Rows from block 2 of a small image classifier, named by matrix and row number. Rows with one number belong to one neuron. Each number is 128 + 32 x the weight over its row's rms, rounded and kept within 0 to 255. All counts start at 0.
After each neuron's rows are labels from the 100 images, of 14848, where the neuron reaches its largest size: "responds to" is what is common among them. Only what is clearly more common there than usual is listed. The data: capsule endoscopy frames (Kvasir-Capsule).
# gate: MLP gate (model.blocks.2.mlp.gate.weight, 1024x256), inputs 64-127
# fc1: MLP up (model.blocks.2.mlp.fc1.weight, 1024x256), inputs 64-127
# fc2: MLP down (model.blocks.2.mlp.fc2.weight, 256x1024, transposed), outputs 64-127

gate.318 [113  85 176 160 101 106 116 180  64 111 162 140 139 149 134 156  83 142 112 134 155  55  96  93 108 123  87 171 146 166 153 101 198 116 117 116 131  74 166 137 124  57 106 125 138 119  68 102  65 118 138 125 144 122 114 117  70 157 156 162 162 167  91 143]
fc1.318 [134 149 102 118  95  98 186 160  91 113  92 148 124  88 134 124 107  80 145 132 175 148 102  88 132 132  88 152 117 129 156  89 144 169 122 150 102 132  91 184  67  56 147 171 126 104 178 133 107 157 169 159 150 141 102 144  96 145 131 173 159 121 117 105]
fc2.318 [129 139 137 118 147 132 173 149 139  74 113 168 169 122  87  68  77 121 144 183 129  84  95 145 150  75 136  57  74 100  71 186 198 147 106 106 150  55 152 129  78 143 157 126 148 145  82  81 132 124  89 207 149 120  88 136 105 173 107 163 109 151 137  81]
responds to: finding: pylorus

gate.757 [121 177 150 111 166  88 161 142 148 111 116 202 149  86 104 146 153 152 126 163 150 142 148 134 102  91 131  46  72  85  98 119 174  89 159 126  94 107 116 113 161  90 173 112 136 119 152 100 123 121 142  81  72 181 113 104  99  99 140 103 104 109 126 115]
fc1.757 [133 104 106 167 109 155  87 108 116 138 165  80 106 166 155 102  87  79 123 103 129  90  85 114 143 165 167 200 182 173 132 106 123 170 112 119 171 168 147 133 108 157  88 139 107 137 106 138 118 115 111 173 173 101 126 123 166 147  87 140 152 157 169 164]
fc2.757 [135 101 122 150 114 139 111 153  91  94 129 150  34 157 133 118  35  65 109 170 141  86 143  87  91 164 161 129 157 152  91 117 132 181 120 146 114 195  80 134 137 109 114 100 147 117 133 205 124 114 188 107 176 111 165 109 137  97 154 134 124  93 174 151]
responds to: finding: pylorus

gate.284 [135 148 145  69 194  76 152 116 133 182 151 163 152  99 133 120  65 144 180 129 146 117 161  94 165 112 153 147 114  91 210 121 186 123  98 122  80  99 165 117  91 147  50 129 117 167 125 201 133 135 134 116 119  94  81 167 135  98 160 174 116  92 160 122]
fc1.284 [187 104 205 121 137 142  98 159 169 168 125  98 105 180 115 136 143 125 116 153  82 103  58 118 148 153 181 140  89 143 162 112 121 135 177 164 104 133 196 118 133 139 132 116 114 195 107 117 139 115 135  68 131 161 137 121 167 134 174 172  97 152 195 135]
fc2.284 [125  90 122  72 161 125  69 127 149 152  85 129  92 172 101 108  75  99  72  81 190 162  72  81 189  98 139 118  76 107 119  86 150  53 119  94 145 147 146 141 104 115 135 129 173 154 153 156 166 138 165 102 153 191  83 114 146 141 151 205 137 132 149 166]
responds to: finding: blood fresh; finding: angiectasia; finding: reduced mucosal view

gate.382 [169 112 153 172 144 147 154  61 128 105  85 166 159 140 163 106 154 130  89 112 140 147 139 114  98 154 129 149 147  65 128 116 126 102 147 112 146 172 149 116 117 145 157 147  99 162 120 126 102 142 178 102 151 114 103 113 135  68  89 109 167 137  81 167]
fc1.382 [148 128 183  82  73 126 159 102 128 157 147 163 111 138 149 143 134 128 141 123  97 146 144  51  63 135 127 177 122  97 159 106 125 139 138  95 180 105 156  94 120 194 140 136 103 114 178  63  94 141 121 111 117 135 155 121 127 111 150 162 116  94 115 143]
fc2.382 [ 86 153 116 144 125 117 185 130 133 140 112 189  95 128 102 153 182 168 125 155 133 161  85  93 137 107 112 103 141 113 106 170 186 113 160  86 110  91  91 111 106 133  93 183  84 127 128 124 167 125 125 123 165 145  91 101 129 136 136 111 160 117 141  69]
responds to: finding: blood fresh

gate.764 [164 136 191 158 147 145 138 120  89 184 163 101  63 153 179 135 104 136 139 144 118 136 151 135 118 118 158 116 190 182 108 121  64 134 121  44  99 179  36 166 123 119 151  57 142 158 140 104 106 131 115  56 176 144  89 102 152 153 108 120 143 144 167 107]
fc1.764 [121 115 169 145 119 112 142 115 105 113 146  85 188 149  89 177 120  87  70 154 152  86 117 128 133 136 177  97  49  94 124 110 121 173  92 146  93 174 172 132 127 167 100 103 139  75 126 144 182 140  43 146 109 128  93 157 128 141 163 123 125 101  86 121]
fc2.764 [163  83 115 139  88 137 121 130  74  55 166 152 137 120 120 126 144  96 131  93 172  96  67 173 145 121 184 149 150  93 112 140  95 156 111 102 120  71 127 100 147 154 122 105 118  92 125 115 183 156 160  58 180 146 116  82 182 134  95 117 166 113 186 109]
responds to: finding: foreign body

gate.17 [164 112 133 127  61 128 180 114 109 138 151  81 109 174 127  84 172 168 124  77 139 102 129  81 143  92 180 153 188  84 140 151 127 122 104 114 167 100 123 178 147 159 135 157  80 189 167 124 122 172  95 120 108 165 127 157 138 104  99  96 122  92  66 154]
fc1.17 [172 174 112  97 138  96 144 126 135 151 156 136 112  97 147 166  67  80 151 139 127 120 105  98 161 139  74 126 136 152 150  85 158 156 173 143  80 139  94 108 123 111 111 128 177  92 118 120  85  97 129 165 123 134 143  24 104 136 145 171  91 173 200 105]
fc2.17 [ 96 119 147 116 115 127  53 128 216 148 141 124 150 128 134 126  81 166 114  67  87 133 142 128 134 167 111 129  93  93 119 131 153  99  96 129 127  88 108 116 119 134 168 130  95  91  77 129 193 123 155 100 155 101 147 122 125  62 124 117 141 137 117 124]
responds to: finding: blood fresh; finding: ileocecal valve

gate.334 [ 98 105 140 160  96 129 105 109  89 111 118 133  79 155 123 115 171 146 106 125 157  99 118 152  81  92  69 115 178 114 170 107 133 127  88  95 124  66 104 182  90 136 150 154 116 133 128 143 149 134 149 138  67 100 128 139 125 123 132 131 104 152 108  90]
fc1.334 [114 135  87 129  95 138 136  92 125  98  98 143 149 152 132 125 147 138 114 118 148  91 106 113  32 127  82 104 153 120 112 124 138 146  82 135 140  99  86 142 133 148  91 127  97  52  76 164 123 153  88 146  45 131  99 182  73 110 156 132 124 117 141 109]
fc2.334 [151  98 198 133  94  99 198 107 155 128 139  88 148  68 140 113 134 116 138 170 121 100  96 125 148 129 145 153 198 166 135 139 136 134 164 128  68 120 145 121 130 138  92 157 111 135 141 123 120 103 119 147 196 137 113 147 191  94  80 104 115 176 141 156]
responds to: finding: pylorus

gate.627 [112 125 119  86 150 180 170 111 131 144 161 128  50 135  99  91 145  88 160 144  88  89 162 103 208 158  86 118 203 145 157 156 113 168 129 165 109 179 123  95 155 104 207 173 149  80 111  84 161 152 100 166 129 137 128 125 137 121  84 159 182 162  95 139]
fc1.627 [147 117 130 144  97  75  98 158  97 122 113 118 216 133 176 177 102 162 100 141 140 192 104 138  68 110 163 130  70 109  93 107 132 108 124 111 131  77 139 187 103 154  82  88  99 165 131 184 108 100 135 105 144 121 105 154 148 150 168 105  85  99 146 127]
fc2.627 [158  78 117 130 100  84 125 105 152 132 119  72 143 146 100 171  71 127  27 137 142 130 146 147 152 138 130 155 145 153 105 185 148 119 132  97 101 145 108 105 112  47 130 106  88 192 182  86 102 124 116 116 150 104 171 155  97 147 105  74 134 143  87  96]
responds to: finding: ileocecal valve

gate.69 [ 45 192 161 106 150 138  66 171 150  50  98 132 149 140 192 133 159 115 167  90 114 105 100 152 111 134 199  83 163 180 179 101 106 103 146 127 148 124 147 106 103 113  80 175  64 143 166 113  55 142 133 120 104 157  92 136 125 169 184 129  71 169  97 140]
fc1.69 [108  89 167  70 171 122 115 154 129 101 139 177 169 128 121  81 168 124  92 109 123 119  76 137 114 116 193 179  79 168 130  86 181 122 125 150 125 135 161 161 137  87 179 133 131 119 118 101 142 137 159 151 125 199 195 128 120  98 157 143 165  77 177 129]
fc2.69 [187 124  85 113  87  81 174 147 136 132 155 205 141  49 149  77 113 145 141  46 162 133 108 138 194 172 200 132 116  66 152  98 141 148 164  46 122 126 103 104 122 177  92 127 146 168  91 135 138 131  60 113 132 102  85 153 150 199 135 115 133  64  80 134]
responds to: finding: angiectasia

gate.92 [140 144 119  88  96 129 172 121 124 153 190  94 134 102  76 127 151  75 104 167 126 129 155 142 115 168 130 194 180  82 112 149 127  84 118 112 107 139 181 149 141 114 103 127  88 109  93 108 151 144 155 111 144 138  87 148 161  92 144 154  77  76 150 121]
fc1.92 [148 143  81  65 118 136 173 110 144 117 161  95 117  94  68 101 165 100 124 169 109 139 153 153  97 164 138 196 159  91 110 120 151 106 124 107 124 146 169 149 131 147  91 104 116 131  96 100 162 124 138 131 126 155  80 143 127 110 138 158 100  77 155 127]
fc2.92 [179 159  83 150 139 116 209 129 126  93 131 139 174  88 100 142 159 108 167  99 136 139 111  57  97 150 114 105 143 147 150 109 131  99 203  76 111 148 123 163 105 135 143 177 155 101 147 113  91 140 135 128 196 126 125 102 135 150 121  86 124  91 123  84]
responds to: finding: blood fresh

gate.639 [149 125 148 120 117 176 152 153 123 113 158 116  54 113 171 125 123 169  82  96  60 145 153 126 139 129 113 148 127 145 194 119 164 137 146 115 151 150 131  95 157 162 119 117  75 166  98  95 193 111  74 150 131 170  89  95 148 163 101 115 119 143 153 141]
fc1.639 [133 107  97  99 162 179 157 158 151 173 227  97  50 169 157 107 172 155 100 111 108 142 145 130 114 123 110 152 138 161 143 125 174 157 122 127  95 105 107 128 119 141 117 133 136 192  85 121 206 121  94 193 104 108 130  85 118 122  62 106 110  90 167 167]
fc2.639 [137 106 124  77 160 149  85 154 163 137 195 134 104 140 173 185 139 105 146 146  65  52 109 142  53 149 132 106 158 116 150 117 169 100 176 111 138 140 132  84 173 162 156 145 133 113 132 121 130  88 159 167 127 111 104 119 132 107 152 190 117 188 105  82]
responds to: finding: ileocecal valve

gate.0 [136  92 192 141 112 168  91 130 114 139 163 173 111 137 127 104 111 111  95  78 147 107  86 132 141 112  62 128  76 139 209 104  93  67 150 169 153 149 205 143 129 141 198  93 110 195  86  91 169 130 106 130 139 100 120  90 132 139  72  36 158 143 142 147]
fc1.0 [167  76 189 137  79 120 109 114 100 172 197 173  75 148 109  84 100  83 108  76 124 111  92 152 178 140  91 136  80 117 183 104 116  93 111 185 160 154 202 141 122 132 211  95  91 195  84  88 140 149  73 132 160  96 143  87 159 115 109  59 155 137 145 129]
fc2.0 [139 123 107 177 143 195  74 127 134 135 143  72  64 164  62 115 124  85 135  96  99 162 103 117  71 178 149 159  92 103 100 122  98 135 124 111 136  89 117 162 141 117 146 152 131 137 139 125 112 126 124  75 141 156 145 126 124 102 149 144  81 126  91  65]
responds to: finding: ileocecal valve

gate.415 [196  93 137  88 130 162  56 141 131 158 114  75 215  90  95 158 178 121  97 139 131 117 160 151 190  92 118 145 125 121 145  88 137  90 171  74 189 114 104 145 143  75 152 155  78 122 124 118  93 112  89 157 156  77 163  68 131 127 108 135 138 167 121 116]
fc1.415 [183  68 117  47 178 155  98 156 118 175 127  78 204 105 139 134 131 121 121 164 141 110 141 104 163  99 154 119  72 121 133 102 116 115 181 102 183 124  90 154 112  24 122 161  97 102  91 136 156 118 107 159 115  72 155 111 151  46 126 120 153 150  96 101]
fc2.415 [143 132 161  80 115  93 117 165 120 149  82  89 188 141 118 151 146 104 170  93 106  77 204  83 155 115 135  74 153 175 155 135 113 114 112 126 121 120 167 157 156 138 164 125 117 177 122  93  92  69 149 148  94 104  76 136 120 114  83 121 132 109  88 105]
responds to: finding: reduced mucosal view

gate.366 [167  72 179  91 210 106 163 173 108 129 139 114 121 154 129 125 100 128 132  81 115 188  94 123 168 101 144 133  81  97 129  98 104 156 155 181  79 136 169  75 131 182  63 149 119 171 152 199 134  78 117 118  92 141 122 114 108 105 170 126  93  92 172 147]
fc1.366 [ 63 106 131 100  69 247 144 149 120 110 160 115 160 101 146 128 106 105 106 155 159  88 190 100 111 133  76 107 191 137  72 151 126 110  88 108 146 146  83 140 163  60 124 117 148  82 116  96 110 123 109 104 154 124 132 134  77 105  90 154 166 220 105 158]
fc2.366 [ 70 126 154 160 152 154 118 148 215 187  90 119 110  81 120  84 124 143 121 121 139 116 163 128  95 156 113 147 139  89 153 214 139 163 136 193 175 107 116 113 161 127 149 121 117 161 121 131 136 114 102 110 100 145 159 115 107 133 115  91 160 112 115 159]
responds to: finding: blood fresh

gate.577 [ 97  99 164  74 117 118 165 129  93 158  60 117 134 134  75 129 111 153 148 129 150 126 143 104 118 118  85 140 125 131 148 137 182  80 169 120 155 112 105 140 112 206 109 154 145 121  80 157 105  91 140 101 127 127 123 187 166 147 186 125 127 110 137 110]
fc1.577 [148 129 132  86 181 118  88 138 133  74  96 146 173 122 178  71  96  95 144 153 167  56 155 106 185 144 177  98 124 169 114 165 116 117 129 122 135 130  89 115 118 116 165 129 206  99 158  78 188 118  81 159 126 133 141 104  94 181 165 149 186 195 144  97]
fc2.577 [ 81 100 110 134 128 122  70  86  79 143  98 144  94 141 196 123 101 140 161 122 140 106 153 137 161 160 136  56 114  87  67 101 102 166  98 153 170 142  82 140 117 136 130  80 111 131 121 146 147 128 141 134  71 120 153 144 126 148 164 157 164 116 130  79]
responds to: finding: pylorus

gate.279 [ 86 177 132 204  95 136 118 121 106 152 158 164 103 119 109 128 114 152  77 142  76 129 138 130  91 118 172 129 133  88  88  94 113 125  78  64 128 142 133  56 153 114 108 105 167 168 133 106 149 160 152 118 143  42  46 107 117 132 138 127 157 173 102 153]
fc1.279 [109 103 147 162 104  99 111 128 155 181 140 161 153  24 147  73  73 131  55 166 107 185 117 172 134 108 135 157 100  99 125 113  84 105 104  94 156 122 124  77 147 189 163 116 150 138  69 155 140 165 126 145 128 126 102 163 132 136 120 143 108 168 131 123]
fc2.279 [146 150 189 161  84  44 199 126  77 179 148 161 149  67  72 111 194  99 145  64 129 108 187 116 157 109 175 181 151 163  88  54 141  93 109  44 115 136 141 159 148 130 131  93 107 119 155 161 130  95 124 127 161 134 114 100  93 160 159 131 138  95  78 141]
responds to: finding: reduced mucosal view

gate.527 [ 97 129 156 162 144 156 126 115 110 120 151 193 158 129 110 135  98 106 140 125 150  98 120 110 124 116  83 109 107 146 108 108 120  77  80 142  46 118 110 110 112  94 104 112 141  80 166 125 129 147 132 112 121 125 115  81 190 153  77 148 173 166 134 207]
fc1.527 [141  95 126  79 138  94  93 125 159 131 117 135 164  74 169 126 165 122  84 131 115 176 115 142 164 110 116 118 134 122 175  88 126 194 157 113 179 138 182 160 115 154 126 152  65 130  87 150 157  68  55 116 147 110 139  84  85  97 174 107 131  95 131  82]
fc2.527 [116 136  83 154 129 111 109 134  92 108  98 235 123 108 127 129 135 138 107  73 156 107 130  64 195 109 156 140  87 122 133 181 180 146 133 132 142  87 115 155 108 106 137 143 104 117 155 123 130 123 171 135 201 180 129  99 100 154 144 137 147 163 162 114]
responds to: finding: foreign body; finding: ileocecal valve

gate.309 [118 146 140 128 168 121 131 128 168 157 145  98 120 150 170 131 110 112 129 138 154 149 125  82  98  84 182 111  89 159  88  81 133 145  82 199 106 119 104 122 127 171 103 112 148 103 132 117 109  97 121 144 163 177  55  58 166 206 137 127 110 152 106 180]
fc1.309 [102 140  93  82  89 151 114 174 111 103  99 193 144  66  59 109 134 123 128  99  89  99 146 133 107 166  66 190 107  94 167 110 178 137 204  82 105 161 113 107 169 154 126 139 134 112 120 169 116 116 124 110 119  67 146 190  98 125 112 112  71 146 146 106]
fc2.309 [134 115 100 116  94 137  79 175  83  88 141 193  86 117 124 100 156 181 127 118 176 134 126 131 124 173 132 129 101 140 141 118 107 156 103 122 180 195 129 165 140 128  81 129 126 194 173 125 120 165 113 136 148 164 126 126  87 172 182  92 152 103 150  78]
responds to: finding: foreign body

gate.118 [ 79 166 115 115 118 113 151  98 106 153 126  84  95 158  78 131 144  93  84 133 180 105 128 138 116 157 105 157 111 163 157 186 140 151 171 136 160 116 181 161 101  76 109 140  77 155 115 109 102 164 149  87 129 161 137 184 154 135 119  99 149  42 113  35]
fc1.118 [107 173 114 106 139 106 147 133  97 146 150  97 125 139 127  79 156  60  79 134 163  85 136 149  90 128 125 143 148 172 189 204 182 185 140 154 175  89 129 127  87  88 123 119 124 161 158 134 112 118 174 140 119 154  80 174 147  93 131 113 137 105  87  56]
fc2.118 [ 97 121 134 102 139  78  92 159 214 196 141 139  33 155  83  90 151 159 100  66 100 110 134  70 114 151 141 151 162 141 132 168  79 137 167 131 116 117 143 100 151  40 106 115 125 191 109 118  93 173 135 145  91 174 151 179  86 109 131 128 107 169 121 149]
responds to: finding: angiectasia

gate.170 [128 105 139 131 129 120  89  86  82 122 134  95 156 114 144 116 137 102 112 132 127 133 103 166  34 117 130  97 128  46 162  91 138 108 109 140 116  82 162 164 152 123  49  91 146 168 127  78  59 166 104  94 125 125  84 125 152  95 117 140 116 134  88 108]
fc1.170 [178 141 105 118 146 168 100 127  85 119 121 111 141 180 138  96  94 108 115 111 112 127  99  84 131 141 157  89 182  96 106 181 130  93  96 116 144 145 177 169 143 131  93 143 135  91 117  97 115 124  87 157 135 144  98 166 119  44 154 147 117 121  97 105]
fc2.170 [138 127 158 138 144 129 167  88 113  73  72 122 150 112 105 123 122 175 114 139  89  44 137 157 132 145 157  77 100 116  88 124 175 104 170 157 121  80  81 125  76 132  97 101 125 141 157 194 115 118 109 180 126 126 143  92 160 160 141 161 196 132  49 120]
responds to: finding: ileocecal valve

gate.561 [105  81 105 101 139 140 163 118 137 119  80 106 118  99 128 144 190 127 123 108 175 126 130 135 122 149 200  73 107 176  59 107 112 147 136 129 113 137  84 135 129 117 162 142 168 167 162  86 210 162 163 168 160  77 108 162 177  48 122 129  58 138 114 135]
fc1.561 [129 143  68 125 128 178 183 102 127 128  92 121  89 101 106 147 152 129  63  95 168 136 115 108 114 123 178  94 128 192  55  92  94 138 157 102 126 153  72 133 125 123 170 122 174 164 207  75 192 154 165 182 150  65 150 187 167  76 123 168  81 120 111 141]
fc2.561 [ 68 141 124 137 191 155  56 167  79  69 125 136 100 164 113  87  61 134 111 133 142 140 177 147  80  85 141 203 122 105 119 126 151 102 134 147 119 155 116 188 148 174 198 112 102 145 225  99 101  85  94 177 140 116  98 129 130 112 107 164  76 126 100  93]
responds to: finding: ileocecal valve

gate.349 [112  94 162 153 152  56 123 134 138 189 143 162 131 165 145 128  48 137 141  99 124 132 166  96 166 154 124 133 149 116 156 173 143 145 137 127 135 181 146  85 166 186 112 155 168 180 156 104 126 123 186 124  91 125 115 180 164  93 143 194 128  91 155  68]
fc1.349 [118 100 129 135 126  61  94 152 167 164 146 161 135 170 134 114  94 153 164  92 136 126  83 103 140 169 110 157  77 116 136 110 167 169 176 148 123 159 183  95 144 189 142 106 166 172 152 117  92  86 172 106 129 177 137 200 125  82 163 154 113 141 163  81]
fc2.349 [141 114 166  36 198 165 102 107 127 131  63 133 135 126  99 167 101  71 105  98 163 156  98 100 159  88 100 124  53  84 117 114 129  81 167  86 127 144 129 118 101  61 140 103 178 161 133 157 199 152 132  66 186 133 117 176  91 121 132 141 112 123 168 162]
responds to: finding: angiectasia; finding: reduced mucosal view

gate.432 [149 176 165 143 144 186 135 130  96 133 118  96  53 114  84  66  74 137 148 161 163 147 152 101 112 152  87 139 134 175 160 183  80 120 109 124 110 178 166 129  56  96 158 149  63 152 164 129 112 136 147 172 116 174 118 122 164 132 147  74 100  69 182 119]
fc1.432 [149 137 113 121 124 125 128 117 119 145 134 151 220 166 204 135 184 120  79 135  88 144 120 141 105 175 180 150 136  89 114  76 190 137 166 156 171  97  71 113 151 157  91 117 206  97  73 131 126 114 133  60 122 122 109  77 155 119 105 171 124 188  97  86]
fc2.432 [123 161 149 144 157 107 130 188 114 109 100  69 188 186 134 127 153 131 148 114  67 156  89 136 121  90 149 177 106 149 120  98 128 129 109 132 201 144  65  85 129 137 115 135 137 131 104 162 164  70  23 145 128 166 185 128 148 130 146 190  75 143 144 108]
responds to: finding: ulcer

gate.326 [ 74 135 154 128 111 119 124 145  96 139 132 116  79 160 107 149 152 168  66 150 134 134 132 104 122 134 128 135 120 133 118 163 138 167 147 132 133 188  97 129 175 132 116  80 150 173  67 144 191  94 128 159 135 148  94 203 154 128 119 120 151 127 177  52]
fc1.326 [118 136 100  76 169 180 110 191 147 139 103 131 153 116  92  89 110 123 192 115 154 143 140 163 119 145 190 219 179  95 141 171  90 125 149 120 109  94 157  94 135 120 164 120 146 101 124 145 199 140  74 147 124  84 156 115 161  76 100 181 124 177 186 125]
fc2.326 [ 66 122 160 183 123 126 155 111 136  87 120 107 100 119 110 150  99 139 152 149  91 105  73 169 140 151 110 136 105 116 147 139  77  85 120 164 200  78 164 105 179  99 118 129 186 102 142 172 157 134 164 200 136  77 162 158 116 120 175 141 132 167 145 124]
responds to: finding: ulcer; finding: ileocecal valve

gate.336 [100 117 187 112 116  69 107 140 154  81 138  75 128 152 131 149 151 173  69 156 183 138 138  89 105 133 116 174  95 103 200 110 167  99 107 173 126  89 144 145 142  51 176 193 141 102 133 143 135 207 161 148 145 127 121 103 127 162 156 112 163 132  84 135]
fc1.336 [162 129 146 153 111 186  74 147 179 138 124 138  99  96 115 126 103 119 178  93  93 146 197 103 123 126 146  66 157 150 125 172 119 166 168  61 146  97  47  82 158 175 158 111 110  69 157 102  74 107  85 178 108 140  88 141 178  69 141 140 128 168 100 123]
fc2.336 [ 61 114  99 105 169 119 192 114  75 167 131  85 159 150 115 174 121 170 172 121 204 107 156 166 172 120 138 153 107 132 146 127 102 156 110 103  86 122 118 158 138 145  96 135 150 130  76  95 117 139 185  36 134 138 132 124 122 122 114  56 144  95 143 170]
responds to: finding: blood fresh

gate.636 [115 130  99  56 168  80 108 114  99 106  90 132 160 219 139 142 132 103  72 111 149  89  94 146 150  60 121 154 139 131 128 134 135 124 114 156 176  96 130 172 164 126 124 124  84 137 112 155 180 165 139 118  92 105  85  73 183 139 128 128 102 145  69 143]
fc1.636 [131 146 199 135  68 186 165  89 147 153 153 136 108  98 132  96 122 195 148 125  96 140 122 146  85 169 138 107 141 152  88 135 115 121 159  89  74 158 162 106 110 139 113 104 192  78 178  78 120  88 122 134 136 162 142 204  78 118 150 125 154 119 172 129]
fc2.636 [148 125 142  92  84 100 116 168 138 148 160 106 173 111  74  94 180 130  90  95 108  88 187 139 154 151 119 136 106 108 117 110  83  93 161 142 140 140 148 129 134 111 127 163 117 138 207 129 130 115 160 104 129 161 140 174 122 178 111  57 132 127  85 113]
responds to: finding: foreign body

gate.414 [148 180 139 126 143 145 112  95 123 163  99 132 142 141 119 140  86 118  80 133 107 117 146  81  99  66 138 153 161  94  98 135  55 144 160 126 103 103 151  46 129  85 140 132  59 105  97 154 121  54 147 112 110 114  41  53 165 179 107 137 110 128 151 126]
fc1.414 [161 185 140 147 152 138 145 129 126 180 127 133 168 128 146 149 117 137  95 130  98  80 153  85 134  48 167 142 114  69 118 151  84 118 187 108 145 109 118  42 110 112  93 114  80 157 113 144 107  73 136 126 111 140  38 108 231 159  85 152 103 116 163 146]
fc2.414 [174 115 112 106 117 125  91 155  97  75  89 121 172  70 172 154 140 161 143 154 131 172  79 130 111 131 125 167 166 112 130 142 186 154 119 124 143 133 136  69 140 130 181 100  57  99 174 143 151 100 175 146 104 160 115  99 132 116 169  88  87 141 153 150]
responds to: finding: ulcer

gate.638 [ 73 121 161 172 112 131 146 164 177 152 168 109  78 124 136 133 116 103 127  94 140 112 105 106 140 107 153 131 113 159  70 162  90 117 149 158 129 118 158 101  67 125 125  96 153 157 194  88  98  96 179 119 159  93 102 118 154 135 155 122 111 181 140 182]
fc1.638 [119  74 133 109 143 147  93 170 127 145  74 149 142 109 139  99 125 113 114 131 152 135 169 121 125  82  66 129 136  98 146  93  73 128 115 127 152 109 138  62 153 174 196 181  91 167 120  86 172 134  96 150  79 149 122 107 166 127 164  59  68 151 109 157]
fc2.638 [119 117  98 150 184 141  88  99 116 151  90 124 141 102  98  95 126  84 130  74 185 143  82 124 107 129 126 155 104 117 116  78 113 170 138  66 113 163 142  63 150 118 158 145 103  88 160 142 174 149  72  95 123 149 175 121 198 109 171 159 165 124  82 146]
responds to: finding: ileocecal valve

gate.597 [183  89 113 110 126 106 124  82 123 129 116 158 104 183 146  93 102 148 175 191 159 151 131  94 126 175  99 103  95  85  80 136  90 111  78 165 176 231 181 122 155 120 129  54 157 122 137 126  84  71 108 200 132 157 196  82 165 155 136 143 128  52 132 132]
fc1.597 [151 136 168 126 143 144 108 129 115 157 141  64  94 156 116 142 165  93 166  99 128  77 112 138 125  86 104 115 174 138 162 134 146  92 133 159  85 180 129 157  49 160 123 160 126 143 163  79 109 123 187 113 171  51 108 156  95 109 169 112 122 114 144  98]
fc2.597 [168 102 120 148 120 201  65 125 137  81 145 170  81 177 128 102  70 143 129 121  85  95 138 159 147 119 161 114 126  94 121 101 148 107 167 138 123  78 150 100 159 140 152 157 118 109 167 122 173 169 131  94 140 183 118 156 171 178 102 141 156 185 103  64]
responds to: finding: foreign body

gate.603 [124 122 107 116  72 123 186 118 157  98 159  99 134 117  81  57  96 109 180 139 147 125 118 189 110 137 144 125 180 120 127  94 144 109 106 128 131 126  95 148 125  89 121 132  88 169 137 135  94  43  86  95 127 108 100 166 140 150  32 114 151 150 106 110]
fc1.603 [128 108 114  80  72 133 161 109 132 121 148  72 162 137  60  62 125 141 164 144 160  88 122 177 119 133 123 117 138 116  99  83 175 138 103 110  79 140  80 169 141  71 125 172  86  97 112 124 103  92 149 105 142 137 125 212 118 120  63 132 137 146 119  90]
fc2.603 [135 181 147 147 134  90 141 137 133 131 179 118 140 132 147 128 158 143  84 129  87  83 144 163 167 131  89 161 112 173 161 157 122 155 113 128  89 109  57 144 176  98 103 128 127 114 173 140 120  77 148 123 117 181 150 131 129  91  91 117 155 126 127  91]
responds to: finding: reduced mucosal view

gate.379 [ 60 121 144 169 137 176  85 122 145 139  91 130 110 112  76 140 158 136 158  58 137  93 159 148  68 122 113 114 173 185 113  89 129 177  94 129 141 128 144 164  99  78 141 109 160 115 150 112 139 121 165 120 155 168 158 137 204 120 116 129 187 162 173 162]
fc1.379 [148 100 112  62  93 111 178  67 160 135 166 166 135 100 195 115 114  95  91 162  93 165 151 125 152 124 137 137  77 119 101 169 173 154 145 156 107 156 174 130 136 154 150 148  84 107 120 167 162 117  93 124  85  96 112 134  71 149 204 113 105 123 120 118]
fc2.379 [141  94  80  85 133 184  47  74 129 145 115 204 128  87 148  69 125 151 123 120  93 109 162 104 137 147 224 183 124 149 115 161 185 147 155 166 137  62 130 165  96  85 114 126 162 204 137 154 126 181  90 117 184  99 115 193  91 164 153 184 154 169 113 141]
responds to: finding: foreign body

gate.551 [142 134 107 152 130  94 130  93  58  68 168 130 136 112 131 165 120 112 134 125 114 172 115  72 197 105 111 164 136 138 147 133 155 153 174 149 120 138 109 152 137 177 161 107  73 103  84  97 108 114 182  97 128 105 104  91 155 139  87 131  76 129  90  98]
fc1.551 [125 137  93 123 127 116  88  93 136  88  77 130 126 171 113  83 161  95  56 140 189  94 162 158 100 105 150 146 139 116 162 143 146 146  84 143 185 118 122 138 148 141 108 134  97 167 154 130 178 144 109 128  99 123  71 148 132 161 153  97 106 136 130 133]
fc2.551 [118 159 108 124  95 121 142 133  75 101 100  70  67 148 133 135 169  85 123 191 149 127 163 169 150  96 131 137 137 125 122 100 103 125  40 146 145 145 146 156 139 115  89 126  45  98 133 136 142 109 106 148 141 109 139  90 135  89 102 221 121 109 115 126]
responds to: finding: ileocecal valve